python train.py --train_examples=195000 --activation="mish" --padding_mode="reflect" --mixing="mixup" --steps=10200
Rows from block 4, named by matrix and row number. Rows with one number belong to one channel. Each number is 200 + 40 x the weight over its row's rms, rounded and kept within 0 to 999. All counts start at 0. After the name is the row's rms in percent of the matrix's.
# p10: first pointwise conv (model.blocks.4.p1.0.weight, 320x320x1x1), inputs 0-35
# p20: second pointwise conv (model.blocks.4.p2.0.weight, 320x320x1x1, transposed), outputs 0-35
p10.57,104,224,191,181,133,202,117,223,162,172,147,175,207,217,136,224,258,207,155,212,211,202,210,172,179,190,240,202,216,164,258,190,151,239,241,209,257
p20.57,107,158,140,176,224,215,190,193,177,284,197,213,189,206,186,160,130,237,290,194,125,150,195,210,167,200,238,210,143,224,136,195,198,186,210,225,200
p10.58,100,187,210,178,240,224,216,206,197,184,253,201,188,198,180,192,219,205,163,148,175,195,225,233,289,181,175,216,197,187,201,235,179,249,198,176,199
p20.58,096,208,124,223,205,245,220,159,155,205,139,250,137,136,127,224,193,251,245,209,229,161,172,208,182,200,205,205,211,180,147,180,187,158,181,232,196
p10.59,097,125,168,218,222,225,231,237,158,166,246,180,222,218,106,242,126,161,233,170,205,196,266,268,198,159,116,182,185,173,187,227,159,130,262,228,181
p20.59,097,243,178,192,171,269,227,162,250,151,256,181,216,233,258,154,216,166,253,144,205,193,220,195,202,198,193,300,172,162,220,168,182,200,152,213,138
p10.60,098,278,244,264,197,178,266,181,248,227,173,190,228,224,236,176,196,205,248,230,227,229,255,178,212,166,134,152,167,136,254,193,176,230,181,213,164
p20.60,102,218,177,180,182,198,219,158,195,232,177,229,159,216,183,193,197,183,218,210,195,90,162,206,222,165,174,176,183,145,242,212,148,148,178,265,151
p10.61,097,273,184,182,198,199,276,148,177,250,226,202,193,268,199,200,176,218,213,215,239,193,206,97,167,202,159,219,141,98,270,137,222,191,192,262,267
p20.61,098,291,152,201,186,201,253,195,281,158,245,189,198,267,201,173,184,196,205,259,245,208,221,245,210,239,216,257,222,236,220,208,216,227,209,227,202
p10.62,099,227,181,154,257,161,204,220,186,208,191,132,184,248,109,150,213,134,162,175,229,143,246,109,179,174,244,190,131,138,183,174,212,204,181,246,283
p20.62,107,194,166,168,143,175,162,190,146,132,175,154,185,186,194,181,210,190,178,197,160,212,204,165,154,167,184,223,172,214,197,207,213,195,178,191,177
p10.63,103,174,184,232,189,210,259,181,143,185,229,182,174,200,209,210,200,243,225,159,212,142,258,188,229,192,174,189,165,158,265,265,206,225,138,242,230
p20.63,094,286,196,180,180,171,209,220,242,156,175,136,185,203,230,195,134,254,255,204,222,161,244,194,199,165,172,179,274,205,272,182,203,208,211,225,171
p10.64,099,230,184,153,192,190,206,219,204,186,207,134,212,193,209,234,152,131,230,189,194,130,167,210,297,179,180,59,241,162,176,164,114,155,152,204,204
p20.64,101,208,193,166,185,137,179,166,188,218,176,189,107,163,200,218,283,187,192,174,220,237,158,176,318,164,204,118,282,258,225,181,180,166,246,203,173
p10.65,101,170,202,228,188,163,221,138,220,207,218,211,166,239,183,93,221,198,182,254,190,130,183,180,197,268,173,200,255,248,232,157,173,158,275,246,199
p20.65,100,184,216,240,193,182,116,187,268,177,234,244,197,209,223,234,186,178,188,143,260,151,158,207,179,150,219,251,228,223,179,177,177,259,206,153,145
p10.66,098,193,237,167,248,239,206,220,204,242,183,213,232,105,238,126,215,190,178,278,228,112,209,190,175,180,226,220,203,208,239,229,247,210,147,162,265
p20.66,096,224,224,203,177,236,204,146,164,161,186,215,139,167,206,253,150,232,206,182,240,135,215,154,150,226,268,248,354,267,207,220,238,159,143,245,123
p10.67,099,260,158,187,155,187,202,144,156,151,183,230,190,208,195,231,224,154,127,205,229,242,226,166,174,222,181,221,194,176,285,218,233,221,184,173,132
p20.67,093,253,274,211,234,175,182,228,222,233,211,204,213,184,255,231,165,225,193,208,161,202,213,229,239,222,221,265,196,183,209,238,243,213,180,187,227
p10.68,106,185,273,200,235,206,151,216,209,171,213,197,223,291,249,250,147,215,118,168,117,182,173,223,217,274,230,124,263,176,252,200,175,182,184,208,224
p20.68,106,203,204,197,205,200,208,175,213,211,212,208,164,180,211,219,216,198,228,200,204,180,175,202,200,207,236,189,167,228,220,180,183,211,195,195,185
p10.69,096,153,173,222,158,209,241,206,237,266,186,284,189,133,205,188,241,255,213,220,248,169,243,245,231,192,230,212,200,211,208,310,125,144,172,147,223
p20.69,099,167,200,281,274,182,252,202,125,200,209,206,203,230,197,198,189,207,177,191,208,192,164,188,214,177,220,206,189,231,206,225,193,181,203,185,182
p10.70,098,144,212,113,220,232,183,192,214,221,222,204,137,239,117,243,131,118,180,201,199,149,188,187,222,129,180,302,177,184,167,186,194,235,188,197,204
p20.70,087,188,200,195,196,127,172,206,172,255,212,139,224,232,222,166,221,253,129,222,162,240,202,239,225,175,213,186,163,215,178,146,112,278,230,221,211
p10.71,099,196,179,174,182,189,221,208,158,184,228,154,195,160,130,162,138,164,171,200,231,129,214,193,179,183,238,165,155,158,147,210,193,157,177,191,242
p20.71,102,271,140,205,197,211,182,184,206,116,213,206,223,239,286,221,158,126,176,164,275,181,161,222,232,266,275,184,181,165,221,219,210,157,238,190,278
p10.72,102,184,251,222,249,195,183,200,169,227,221,81,207,228,219,194,142,220,228,174,184,223,223,193,235,235,178,169,166,121,174,169,151,202,257,308,223
p20.72,106,204,167,213,141,239,152,231,227,190,195,180,119,152,226,242,227,72,225,198,301,261,220,102,224,215,196,187,263,237,220,222,202,190,218,141,203
p10.73,101,221,195,178,257,191,189,185,251,159,197,176,240,238,127,226,204,202,148,201,210,231,174,238,216,186,166,238,81,222,171,178,227,276,227,165,181
p20.73,095,223,180,269,215,94,139,195,163,142,143,263,221,94,178,192,203,155,256,133,238,219,190,184,113,228,182,207,182,193,194,156,182,289,183,171,195
p10.74,096,256,221,217,207,209,225,220,198,170,267,218,201,173,165,189,156,217,263,199,238,191,214,205,218,197,211,216,158,236,174,297,251,213,270,128,227
p20.74,099,189,176,193,152,156,197,189,248,211,135,222,107,185,149,244,254,256,238,240,203,149,226,220,199,157,198,261,220,207,188,200,253,216,193,250,178
p10.75,103,204,148,195,169,196,204,144,105,193,232,165,171,222,188,215,221,112,235,199,177,191,184,251,113,216,216,212,118,197,168,167,202,190,199,234,240
p20.75,087,204,219,248,213,192,195,130,205,212,198,256,132,186,207,220,210,152,172,204,254,198,194,151,199,104,265,206,235,272,219,183,182,259,196,247,201
p10.76,100,230,235,190,276,143,213,236,213,75,177,165,133,176,206,217,189,271,179,218,236,218,156,139,201,201,164,180,177,220,238,195,167,223,166,158,204
p20.76,096,220,223,218,163,186,186,191,189,205,192,210,247,160,109,274,256,314,148,234,117,72,220,202,149,186,229,248,278,271,276,136,203,259,152,221,189
p10.77,094,143,223,259,252,251,208,214,175,214,187,195,179,153,65,251,147,182,204,146,250,185,235,192,189,240,184,182,201,154,192,153,262,183,145,201,210
p20.77,088,171,206,213,263,169,242,223,163,263,237,222,235,195,195,250,183,218,206,249,163,166,206,174,237,146,238,212,210,266,190,225,219,206,194,216,209
p10.78,107,208,157,179,165,202,270,192,225,189,184,144,103,191,138,236,203,236,119,157,103,214,182,211,217,170,136,234,204,180,148,218,115,183,259,174,185
p20.78,109,229,248,239,167,223,238,231,161,209,197,264,237,248,219,181,223,254,211,162,135,146,217,206,185,216,181,178,204,227,243,167,138,290,240,170,209
p10.79,099,208,216,143,267,209,166,232,218,153,163,181,205,238,178,204,237,225,123,183,190,244,208,195,243,168,173,68,163,162,140,237,177,188,199,194,176
p20.79,107,184,183,167,224,132,220,218,148,205,123,222,188,136,145,187,197,232,218,236,109,202,149,225,270,216,221,247,180,179,150,153,192,244,219,245,193
p10.80,093,194,220,189,222,212,230,215,142,124,213,207,181,212,212,214,207,208,194,139,268,218,192,194,168,119,250,254,165,170,181,237,269,145,129,229,264
p20.80,093,199,238,122,176,254,176,184,370,190,191,220,193,175,185,263,297,174,203,184,239,124,231,275,221,168,232,239,186,210,174,183,172,235,233,244,204
p10.81,098,180,276,143,260,165,261,172,140,176,268,283,191,226,216,182,187,186,195,235,246,181,277,147,178,175,212,218,167,164,224,228,281,140,139,172,221
p20.81,101,242,229,217,154,240,203,188,327,183,158,206,159,228,177,208,188,231,206,255,210,182,220,207,204,202,136,146,283,195,209,254,201,200,205,169,42
p10.82,109,177,192,151,225,183,234,232,220,192,226,131,220,174,166,138,216,184,133,230,134,146,184,235,200,214,241,198,239,163,236,206,159,188,191,266,240
p20.82,095,216,231,185,229,224,217,199,154,196,181,161,231,263,255,168,194,168,151,163,237,221,161,263,182,241,237,161,216,179,229,170,196,182,229,268,167
p10.83,094,207,204,173,240,151,165,210,135,176,204,189,156,170,159,216,192,203,168,127,228,241,187,254,240,196,180,248,148,147,103,173,235,160,201,133,150
p20.83,115,157,208,168,196,177,185,227,160,157,222,206,239,211,169,181,223,163,251,177,214,226,184,209,239,156,243,207,272,265,186,174,229,221,240,241,164
p10.84,096,124,172,170,263,218,254,261,267,173,224,166,208,183,177,215,221,207,109,195,204,164,233,203,200,312,208,239,196,180,185,240,265,272,258,189,199
p20.84,088,155,208,195,183,207,145,200,229,198,171,205,197,180,170,273,150,220,233,241,139,229,192,213,288,220,266,227,249,153,171,181,165,101,263,233,189
p10.85,096,210,163,192,283,220,246,212,166,155,299,178,245,261,157,197,237,146,234,236,208,150,254,153,183,174,240,261,200,191,226,201,234,197,220,291,228
p20.85,113,238,237,284,201,207,162,137,186,229,173,144,200,241,231,168,163,255,179,185,225,166,278,233,253,141,213,196,238,188,234,250,220,227,237,209,205
p10.86,097,144,187,188,156,155,201,241,217,168,139,171,201,314,178,200,103,264,181,204,165,129,229,211,209,159,224,240,283,218,182,306,189,196,119,190,247
p20.86,089,221,207,237,194,180,188,208,196,187,233,264,200,135,215,204,187,184,190,205,185,229,209,232,187,66,152,241,144,198,186,189,164,178,191,184,224
p10.87,101,247,249,144,208,190,220,152,247,173,258,157,209,244,186,193,177,177,190,210,212,182,217,242,213,169,201,214,282,172,193,257,196,174,277,221,197
p20.87,092,147,174,169,165,263,177,200,203,229,232,152,200,214,190,203,200,245,188,281,242,179,200,206,245,173,242,226,190,193,153,217,166,161,235,182,229
p10.88,101,231,212,236,227,223,176,160,126,222,273,212,167,222,165,158,188,187,212,143,114,123,152,220,212,202,232,155,196,137,191,180,258,170,205,239,246
p20.88,092,215,202,239,207,200,122,222,222,234,239,126,121,159,159,138,242,182,170,217,163,154,191,135,151,182,179,228,187,266,200,213,167,204,156,218,179
p10.89,097,258,157,264,156,193,203,283,137,155,132,178,184,223,185,267,183,232,173,209,154,206,178,170,188,286,183,194,283,160,214,210,179,229,186,200,244
p20.89,090,137,204,224,151,124,162,187,179,174,193,272,178,102,169,200,238,228,207,156,156,168,263,184,135,243,169,191,193,185,168,218,189,224,181,160,213
p10.90,102,201,121,147,208,214,198,148,280,218,162,224,179,224,156,181,207,206,182,229,147,189,161,226,99,182,220,231,231,244,233,103,257,188,161,255,192
p20.90,115,186,189,174,133,170,191,225,162,188,211,221,170,223,183,216,183,219,196,215,195,181,160,174,171,189,176,178,171,159,152,152,244,161,155,214,205
p10.91,101,146,168,120,198,167,266,152,226,207,211,191,132,176,134,172,201,152,155,212,253,184,215,189,165,204,188,161,277,162,133,200,179,140,166,207,242
p20.91,106,221,204,215,233,236,222,203,203,175,243,171,182,208,179,205,202,213,183,227,238,203,200,221,208,151,215,192,218,226,218,171,186,214,188,182,185
p10.92,104,213,232,157,263,188,184,182,137,175,217,201,136,183,166,183,195,117,95,222,80,191,171,199,183,185,229,137,261,157,188,187,245,157,233,207,260
p20.92,101,239,177,177,211,254,238,162,213,192,198,234,184,217,189,213,225,179,261,156,243,205,216,125,124,187,143,177,177,196,223,266,299,169,168,229,196
p10.93,097,157,185,139,207,206,240,155,191,156,215,238,272,240,104,194,179,209,157,181,173,259,232,241,244,160,109,239,183,159,220,230,204,157,227,192,194
p20.93,108,109,245,189,200,246,206,112,254,208,200,206,184,197,182,261,200,172,236,258,245,225,239,193,181,204,155,150,213,200,141,254,190,167,210,134,174
p10.94,099,191,120,192,179,190,263,285,182,250,205,171,146,153,201,163,207,249,195,202,240,213,250,189,142,164,196,224,175,230,245,249,200,223,261,158,264
p20.94,089,166,186,196,237,225,210,213,217,259,198,229,171,161,175,202,212,199,233,131,207,251,275,236,209,132,210,238,158,160,278,208,215,247,194,246,215
p10.95,105,174,194,243,113,194,217,184,181,205,219,192,160,103,173,206,182,271,181,169,192,273,240,191,202,191,73,124,219,213,153,175,186,224,175,165,229
p20.95,103,183,205,167,270,204,180,210,235,244,222,202,211,171,132,232,198,209,204,239,181,232,190,152,191,188,155,223,226,245,202,237,234,208,238,236,168
p10.96,104,176,171,192,212,189,260,258,128,234,228,134,221,227,60,198,194,118,238,177,252,163,256,171,153,159,128,205,143,195,214,185,225,125,248,229,190
p20.96,108,171,257,238,214,192,142,188,166,229,196,246,263,159,212,169,223,169,213,117,195,168,197,222,224,211,214,250,250,209,265,121,234,208,143,173,92
p10.97,106,216,127,134,168,211,241,198,181,169,196,209,216,232,173,247,269,221,140,168,149,200,152,217,196,165,259,223,51,198,191,157,203,228,160,175,282
p20.97,082,309,143,211,172,187,189,170,221,189,187,100,139,217,187,131,180,323,218,259,212,227,218,174,165,240,195,180,200,217,214,236,209,149,214,162,160
p10.98,103,169,163,225,147,253,181,166,158,195,178,153,221,155,114,228,246,188,278,213,241,219,162,173,248,166,205,215,201,181,175,228,191,244,131,191,159
p20.98,103,186,190,212,215,199,189,223,237,201,214,207,229,192,213,167,217,198,227,211,223,220,125,246,196,203,122,178,175,182,238,208,206,166,205,194,110
p10.99,097,209,189,140,197,158,227,188,196,186,222,210,227,198,211,149,230,230,171,259,223,242,223,119,191,180,187,147,201,172,231,173,203,174,127,230,258
p20.99,097,305,208,169,244,230,288,150,149,192,175,225,180,203,173,234,195,208,190,229,285,169,113,180,211,234,211,168,311,193,231,161,147,145,222,222,185
p10.100,104,142,167,283,194,219,245,135,177,214,206,222,212,107,166,198,170,139,256,203,143,186,173,251,216,215,220,234,169,239,186,144,229,244,190,141,224
p20.100,088,177,188,179,205,251,251,195,235,180,128,201,187,236,236,114,185,129,181,110,231,185,296,185,188,204,151,233,216,152,155,210,260,205,163,114,242
p10.101,097,145,122,224,136,134,227,147,168,158,193,220,155,230,231,200,225,159,159,113,228,179,178,255,143,170,175,250,211,239,211,237,276,115,121,171,207
p20.101,095,197,163,130,151,211,212,182,148,159,248,206,192,222,153,199,209,108,198,155,281,198,249,140,186,228,129,170,255,200,232,202,176,145,244,179,185
p10.102,099,121,174,163,113,134,236,182,169,177,157,202,169,190,160,137,201,155,133,196,171,163,212,191,254,243,236,169,220,206,224,134,164,192,147,123,200
p20.102,096,142,170,250,232,133,184,202,178,151,197,256,189,79,160,183,272,191,283,128,185,218,191,272,204,224,185,222,81,156,244,172,241,198,184,250,232
p10.103,098,230,183,188,205,204,176,154,164,165,309,206,174,230,241,192,212,197,259,133,214,183,135,179,204,198,192,182,209,81,246,240,179,163,210,160,250
p20.103,086,245,192,179,237,142,248,234,265,193,186,245,197,218,223,254,250,267,246,245,190,208,161,300,270,222,206,168,245,208,261,196,167,183,275,244,217
p10.104,099,213,286,177,231,75,124,210,186,123,208,193,231,186,215,274,187,202,168,137,186,174,294,202,206,243,235,146,239,199,227,184,206,183,167,164,252
p20.104,102,233,219,246,218,121,175,260,218,214,230,181,211,203,144,234,179,189,140,233,220,181,152,249,233,262,190,244,269,243,343,152,249,178,213,284,207
p10.105,101,145,223,197,183,167,196,269,214,224,187,105,184,186,189,172,140,193,239,162,193,200,179,180,192,226,159,174,222,163,200,172,121,191,260,210,127
p20.105,113,211,224,192,143,223,222,220,195,261,272,247,169,203,234,237,199,187,248,208,277,291,239,222,185,214,199,149,125,136,235,200,209,173,168,186,208
p10.106,091,261,222,174,212,228,219,181,151,165,216,207,222,221,226,167,215,200,180,172,127,206,178,166,189,213,153,248,196,189,209,160,196,233,233,179,171
p20.106,104,268,155,236,157,182,212,244,185,234,225,181,136,254,241,181,211,173,210,223,239,196,230,229,225,176,239,229,145,221,187,181,192,227,140,264,251
p10.107,098,226,214,272,194,143,166,210,221,212,207,212,223,233,147,189,195,170,171,218,130,180,234,156,196,223,233,178,294,183,287,168,214,226,168,221,223
p20.107,107,218,217,196,230,185,234,196,224,264,191,166,176,201,193,153,202,242,249,219,205,253,215,271,239,259,208,194,182,171,248,174,219,171,226,221,228
p10.108,103,247,196,214,99,187,184,221,213,236,189,128,220,234,146,210,228,212,163,179,188,250,113,187,176,285,215,171,138,185,210,226,164,175,182,227,137
p20.108,104,211,181,156,211,250,188,206,235,220,178,172,245,202,188,175,168,198,163,192,172,212,190,196,195,158,181,121,274,189,199,222,213,237,207,186,139
p10.109,099,214,213,147,221,175,191,230,154,172,153,240,209,165,215,163,225,227,224,175,159,175,234,239,161,215,263,212,225,221,135,225,227,195,122,137,195
p20.109,093,165,223,170,183,200,196,178,209,207,233,181,127,230,192,165,182,184,212,195,172,209,173,170,225,245,229,207,180,249,174,203,188,193,225,253,207
p10.110,101,179,180,224,225,194,274,174,149,154,243,220,169,204,174,222,143,204,202,217,238,191,212,165,207,225,118,198,131,176,199,219,185,200,231,115,164
p20.110,098,287,111,227,168,227,230,233,215,257,141,89,146,182,149,219,144,306,218,326,128,252,193,233,220,131,157,144,179,175,236,204,156,191,212,240,145
p10.111,098,296,271,218,195,144,213,148,178,179,182,153,200,214,158,216,230,197,199,167,235,227,276,108,216,285,255,176,198,243,226,182,230,194,200,221,237
p20.111,099,199,190,200,212,168,214,210,210,202,266,235,156,236,224,204,223,201,195,154,192,193,265,196,181,243,161,244,216,223,233,240,248,140,165,208,205
p10.112,093,188,193,166,191,159,188,158,205,217,177,173,185,210,174,216,216,191,198,159,174,151,158,196,191,196,228,249,218,128,165,208,229,258,195,256,164
p20.112,099,91,187,142,238,216,251,192,225,192,186,134,171,213,214,145,156,182,200,242,231,226,121,263,220,187,186,115,215,141,222,207,116,190,284,219,170
p10.113,102,155,168,234,132,246,185,178,178,184,222,167,93,187,128,186,191,191,144,217,277,191,191,256,235,257,194,107,144,126,284,173,286,175,202,191,162
p20.113,104,175,273,218,241,199,176,224,219,182,242,214,155,226,214,153,254,186,199,181,222,212,178,216,192,193,208,156,211,207,135,192,144,179,178,212,217
p10.114,107,233,225,180,225,224,208,155,129,210,201,235,179,143,222,233,92,266,165,219,124,245,197,203,167,176,161,213,223,209,167,208,191,179,135,167,265
p20.114,102,155,220,265,213,141,211,188,234,222,115,188,160,175,160,175,207,209,213,178,167,144,173,219,161,213,146,190,210,179,225,201,192,216,166,138,165
p10.115,104,185,177,196,216,203,197,277,175,223,193,159,201,174,148,209,149,127,160,213,214,187,244,190,220,201,216,205,148,118,175,195,204,186,277,177,275
p20.115,114,223,112,174,161,170,216,157,172,202,168,240,244,207,175,322,162,240,180,202,181,121,256,139,138,236,263,250,227,258,219,183,222,204,146,185,212
p10.116,103,195,195,208,171,182,229,173,162,179,176,218,122,166,193,204,180,225,195,147,167,182,256,199,227,269,127,144,216,133,179,207,243,156,174,176,218
p20.116,106,198,201,223,232,194,225,199,204,201,201,233,237,201,238,159,229,159,198,117,214,220,191,198,186,193,194,181,185,178,203,218,211,237,173,207,214
p10.117,097,243,255,219,214,117,216,211,179,145,230,185,218,210,112,212,172,221,155,227,197,197,270,169,219,250,180,221,185,132,206,207,203,236,324,225,201
p20.117,100,172,186,151,227,147,235,278,205,255,227,246,216,202,168,181,230,158,167,220,171,252,153,275,289,249,219,258,171,176,250,173,238,207,267,187,241
p10.118,100,218,151,194,183,212,185,280,182,155,229,153,249,204,148,210,173,198,203,118,244,192,207,206,181,168,226,172,173,190,139,270,221,186,192,215,228
p20.118,092,275,212,194,205,263,175,180,236,197,155,176,124,171,248,186,164,134,214,188,264,227,194,227,194,159,208,194,143,217,192,217,195,206,190,218,221
p10.119,094,195,242,224,178,329,214,225,181,232,189,265,185,178,237,231,174,223,184,236,205,216,207,158,181,192,185,238,215,195,225,236,190,175,164,195,208
p20.119,085,228,251,180,223,169,229,212,196,229,205,233,252,228,218,203,220,222,156,206,208,175,99,207,197,215,258,242,266,256,241,136,160,194,251,259,71
p10.120,099,219,202,161,267,160,146,164,218,188,192,168,231,267,157,191,157,229,116,190,218,195,205,257,123,187,191,213,197,242,209,164,138,237,172,162,239
p20.120,098,197,220,161,198,189,226,242,184,201,201,196,230,197,181,165,198,233,213,189,177,179,189,158,198,274,212,213,251,204,163,168,242,184,190,260,177
p10.121,095,232,188,175,235,242,238,175,205,214,196,186,219,216,121,230,231,212,212,228,277,194,256,140,154,214,182,213,173,220,214,214,203,197,196,207,271
p20.121,100,201,209,226,215,160,228,213,122,227,171,220,190,188,225,132,203,229,264,177,189,179,141,172,224,193,291,234,260,304,155,224,178,238,169,232,182
p10.122,095,147,205,206,197,235,134,173,215,181,204,200,212,168,203,190,142,209,249,225,225,213,183,249,217,271,184,159,207,213,188,258,166,224,233,106,127
p20.122,108,181,134,286,265,271,201,242,143,221,155,206,203,212,240,156,165,258,306,193,325,208,150,189,234,223,203,224,217,255,229,184,245,235,269,205,225
p10.123,104,155,114,231,168,211,156,204,213,160,153,226,219,153,209,175,139,230,153,163,86,151,207,235,130,214,172,229,206,228,165,210,211,191,204,208,169
p20.123,103,193,176,250,212,268,223,284,194,300,192,247,225,131,185,250,217,278,151,262,178,273,211,226,212,272,272,212,210,209,175,208,210,275,213,223,238
p10.124,099,221,226,128,215,217,191,213,267,183,204,184,232,205,105,221,213,241,169,188,146,161,261,191,248,176,208,174,233,258,292,245,160,225,182,259,260
p20.124,089,216,216,194,207,240,215,175,190,181,183,194,171,236,217,212,219,241,164,245,202,161,227,268,214,162,188,137,215,228,228,229,132,232,230,164,186
p10.125,098,144,179,198,151,204,177,200,169,261,128,257,170,132,260,192,255,201,196,129,168,216,226,211,188,178,185,203,217,182,145,251,203,166,143,241,195
p20.125,111,211,234,189,240,234,222,238,247,230,264,242,238,240,188,240,200,241,224,206,244,242,195,243,237,180,213,134,130,215,243,185,163,222,263,211,241
p10.126,111,188,116,180,151,196,244,166,214,173,158,193,153,174,193,173,232,213,165,195,205,184,114,236,190,186,190,238,195,188,205,204,186,186,177,222,207
p20.126,102,177,186,182,167,204,173,222,250,196,140,244,172,188,151,262,145,260,218,229,121,279,194,190,230,168,166,222,231,170,218,241,230,257,261,141,213
p10.127,106,220,120,207,186,236,202,162,131,149,148,198,209,175,152,219,197,191,114,204,133,250,194,185,211,216,215,212,200,206,170,125,220,241,157,177,211
p20.127,094,261,233,202,229,130,160,218,180,111,272,111,279,323,200,193,198,236,185,228,193,235,200,210,215,150,204,199,226,148,241,174,216,189,210,216,264
p10.128,101,153,250,226,265,184,143,204,189,146,217,190,163,114,203,177,204,188,199,133,205,240,165,177,234,146,232,154,42,208,178,205,233,213,164,186,238
p20.128,109,198,172,158,176,221,177,205,174,182,237,140,189,195,197,197,173,172,168,146,207,181,178,197,151,189,202,213,191,226,178,196,185,217,154,182,198
p10.129,099,192,260,176,259,169,214,193,213,255,229,255,289,244,154,174,79,192,237,145,239,194,190,260,193,158,201,200,218,255,249,239,129,149,195,148,190
p20.129,110,179,249,214,219,222,207,273,196,202,209,166,218,268,238,251,164,204,183,185,228,235,221,173,250,202,217,248,226,208,190,200,213,200,229,239,213
p10.130,097,147,224,204,252,177,227,151,181,185,262,176,181,170,111,183,149,196,222,113,207,177,294,152,163,188,138,133,139,177,176,192,176,161,280,220,189
p20.130,090,177,261,203,133,205,166,210,204,172,236,218,241,164,261,145,212,83,219,169,215,227,226,145,180,186,243,224,210,250,197,156,175,234,99,226,147
p10.131,105,138,214,169,262,179,232,234,221,257,187,183,189,161,211,150,211,209,160,202,138,186,229,239,248,252,232,139,277,173,163,218,181,169,151,163,211
p20.131,115,195,237,205,193,234,202,192,181,165,224,198,170,202,210,212,207,197,161,237,199,176,223,175,231,224,197,229,192,206,169,205,217,200,190,197,211
p10.132,091,137,209,154,197,164,237,259,138,266,177,127,173,244,154,213,240,170,156,222,158,178,219,204,222,258,197,222,185,170,151,218,188,198,234,166,241
p20.132,108,177,212,219,273,229,184,288,115,215,182,175,203,165,229,164,206,188,180,174,235,182,140,240,223,155,181,191,196,217,221,234,192,169,203,213,225
p10.133,101,225,131,190,127,186,179,238,242,228,149,174,223,203,190,183,264,172,203,127,199,192,197,162,214,179,240,179,179,190,161,222,196,142,176,257,243
p20.133,111,225,255,186,122,170,274,138,212,211,172,214,123,188,238,229,187,191,231,203,191,199,190,251,208,226,226,144,239,227,198,207,149,182,202,182,225
p10.134,095,233,191,156,211,195,224,267,113,114,193,243,240,191,204,280,171,208,164,178,194,151,188,252,232,202,204,243,149,220,164,226,222,207,184,159,277
p20.134,099,195,199,216,252,195,213,165,165,213,209,224,172,216,220,191,196,147,190,185,222,159,190,183,206,223,146,166,186,171,234,249,235,206,229,193,178
p10.135,104,175,174,133,227,243,164,205,239,174,161,196,276,210,222,238,265,243,138,246,201,215,208,232,247,83,229,203,222,222,182,231,102,162,184,212,253
p20.135,105,220,243,214,236,171,155,204,228,266,238,165,250,240,239,226,114,159,111,177,178,140,199,197,154,182,267,228,233,206,216,186,145,198,179,211,220
p10.136,102,220,193,112,264,205,219,176,207,201,218,166,187,212,138,179,232,153,155,205,134,186,264,246,183,143,179,146,142,188,248,243,191,263,262,190,215
p20.136,086,229,229,230,199,155,232,248,148,223,196,277,174,160,207,183,221,131,225,163,207,197,173,198,174,250,202,192,204,196,212,128,188,256,209,104,186
p10.137,103,172,173,268,142,236,196,217,205,232,172,233,165,272,133,182,200,110,193,115,191,267,221,191,203,165,204,208,252,234,157,179,204,246,178,176,118
p20.137,098,237,174,178,226,218,204,209,179,229,186,184,186,204,216,202,186,175,166,227,181,206,227,221,206,192,208,209,191,213,215,179,161,129,255,244,208
p10.138,093,207,167,180,184,196,221,199,151,196,205,194,222,231,174,157,233,211,138,195,212,204,215,178,254,206,215,220,222,127,195,151,200,191,151,202,156
p20.138,158,187,217,196,198,176,180,159,199,190,199,209,215,184,193,166,197,210,205,191,189,195,177,176,217,187,178,224,213,199,205,177,221,213,172,251,163
p10.139,099,236,149,189,129,184,209,130,181,134,207,188,243,234,268,266,288,207,198,214,222,172,161,167,212,171,229,196,209,169,297,244,243,204,152,231,257
p20.139,117,182,176,251,198,159,180,195,150,218,164,221,252,178,217,201,219,210,185,208,121,197,151,172,212,170,214,144,229,233,161,230,182,172,196,189,170
p10.140,098,165,221,125,185,192,260,151,208,183,224,182,164,220,187,192,213,197,155,264,195,201,293,265,193,128,232,246,187,212,267,177,214,182,198,212,229
p20.140,098,174,185,223,227,251,237,258,190,271,198,195,190,200,196,198,223,196,135,182,186,212,221,295,227,245,131,220,201,164,210,204,214,153,225,215,187
p10.141,100,120,215,221,207,147,152,250,131,232,158,184,199,206,178,137,213,149,184,267,209,151,183,189,208,267,202,144,187,195,151,152,250,222,191,136,190
p20.141,098,173,212,131,247,194,269,168,189,240,205,177,219,195,234,213,193,188,225,176,164,213,217,187,220,228,163,121,186,190,87,189,114,156,260,225,186
p10.142,098,184,217,160,189,112,237,127,177,204,181,251,223,245,248,118,240,191,172,229,205,155,220,154,145,198,202,273,182,220,230,202,245,201,127,147,226
p20.142,101,129,222,214,205,194,289,94,178,198,190,215,245,181,207,213,208,204,166,206,197,174,258,232,183,220,232,184,112,155,146,200,145,210,154,215,227
p10.143,100,211,160,214,230,151,172,98,178,188,239,218,233,214,203,163,203,185,195,273,229,173,181,158,130,223,207,184,218,199,209,186,261,144,139,184,215
p20.143,092,224,253,257,370,215,191,252,189,310,285,149,201,218,197,133,204,198,182,202,221,188,162,210,244,174,198,126,233,188,259,261,250,167,200,129,165
p10.144,104,192,120,146,233,206,160,154,218,229,165,176,224,254,85,220,261,148,210,235,191,200,172,245,238,225,238,202,226,199,152,125,242,126,168,184,194
p20.144,095,243,142,174,191,186,188,139,192,145,173,181,145,158,141,170,231,243,228,220,222,160,168,189,203,217,222,229,257,220,208,266,298,202,215,230,164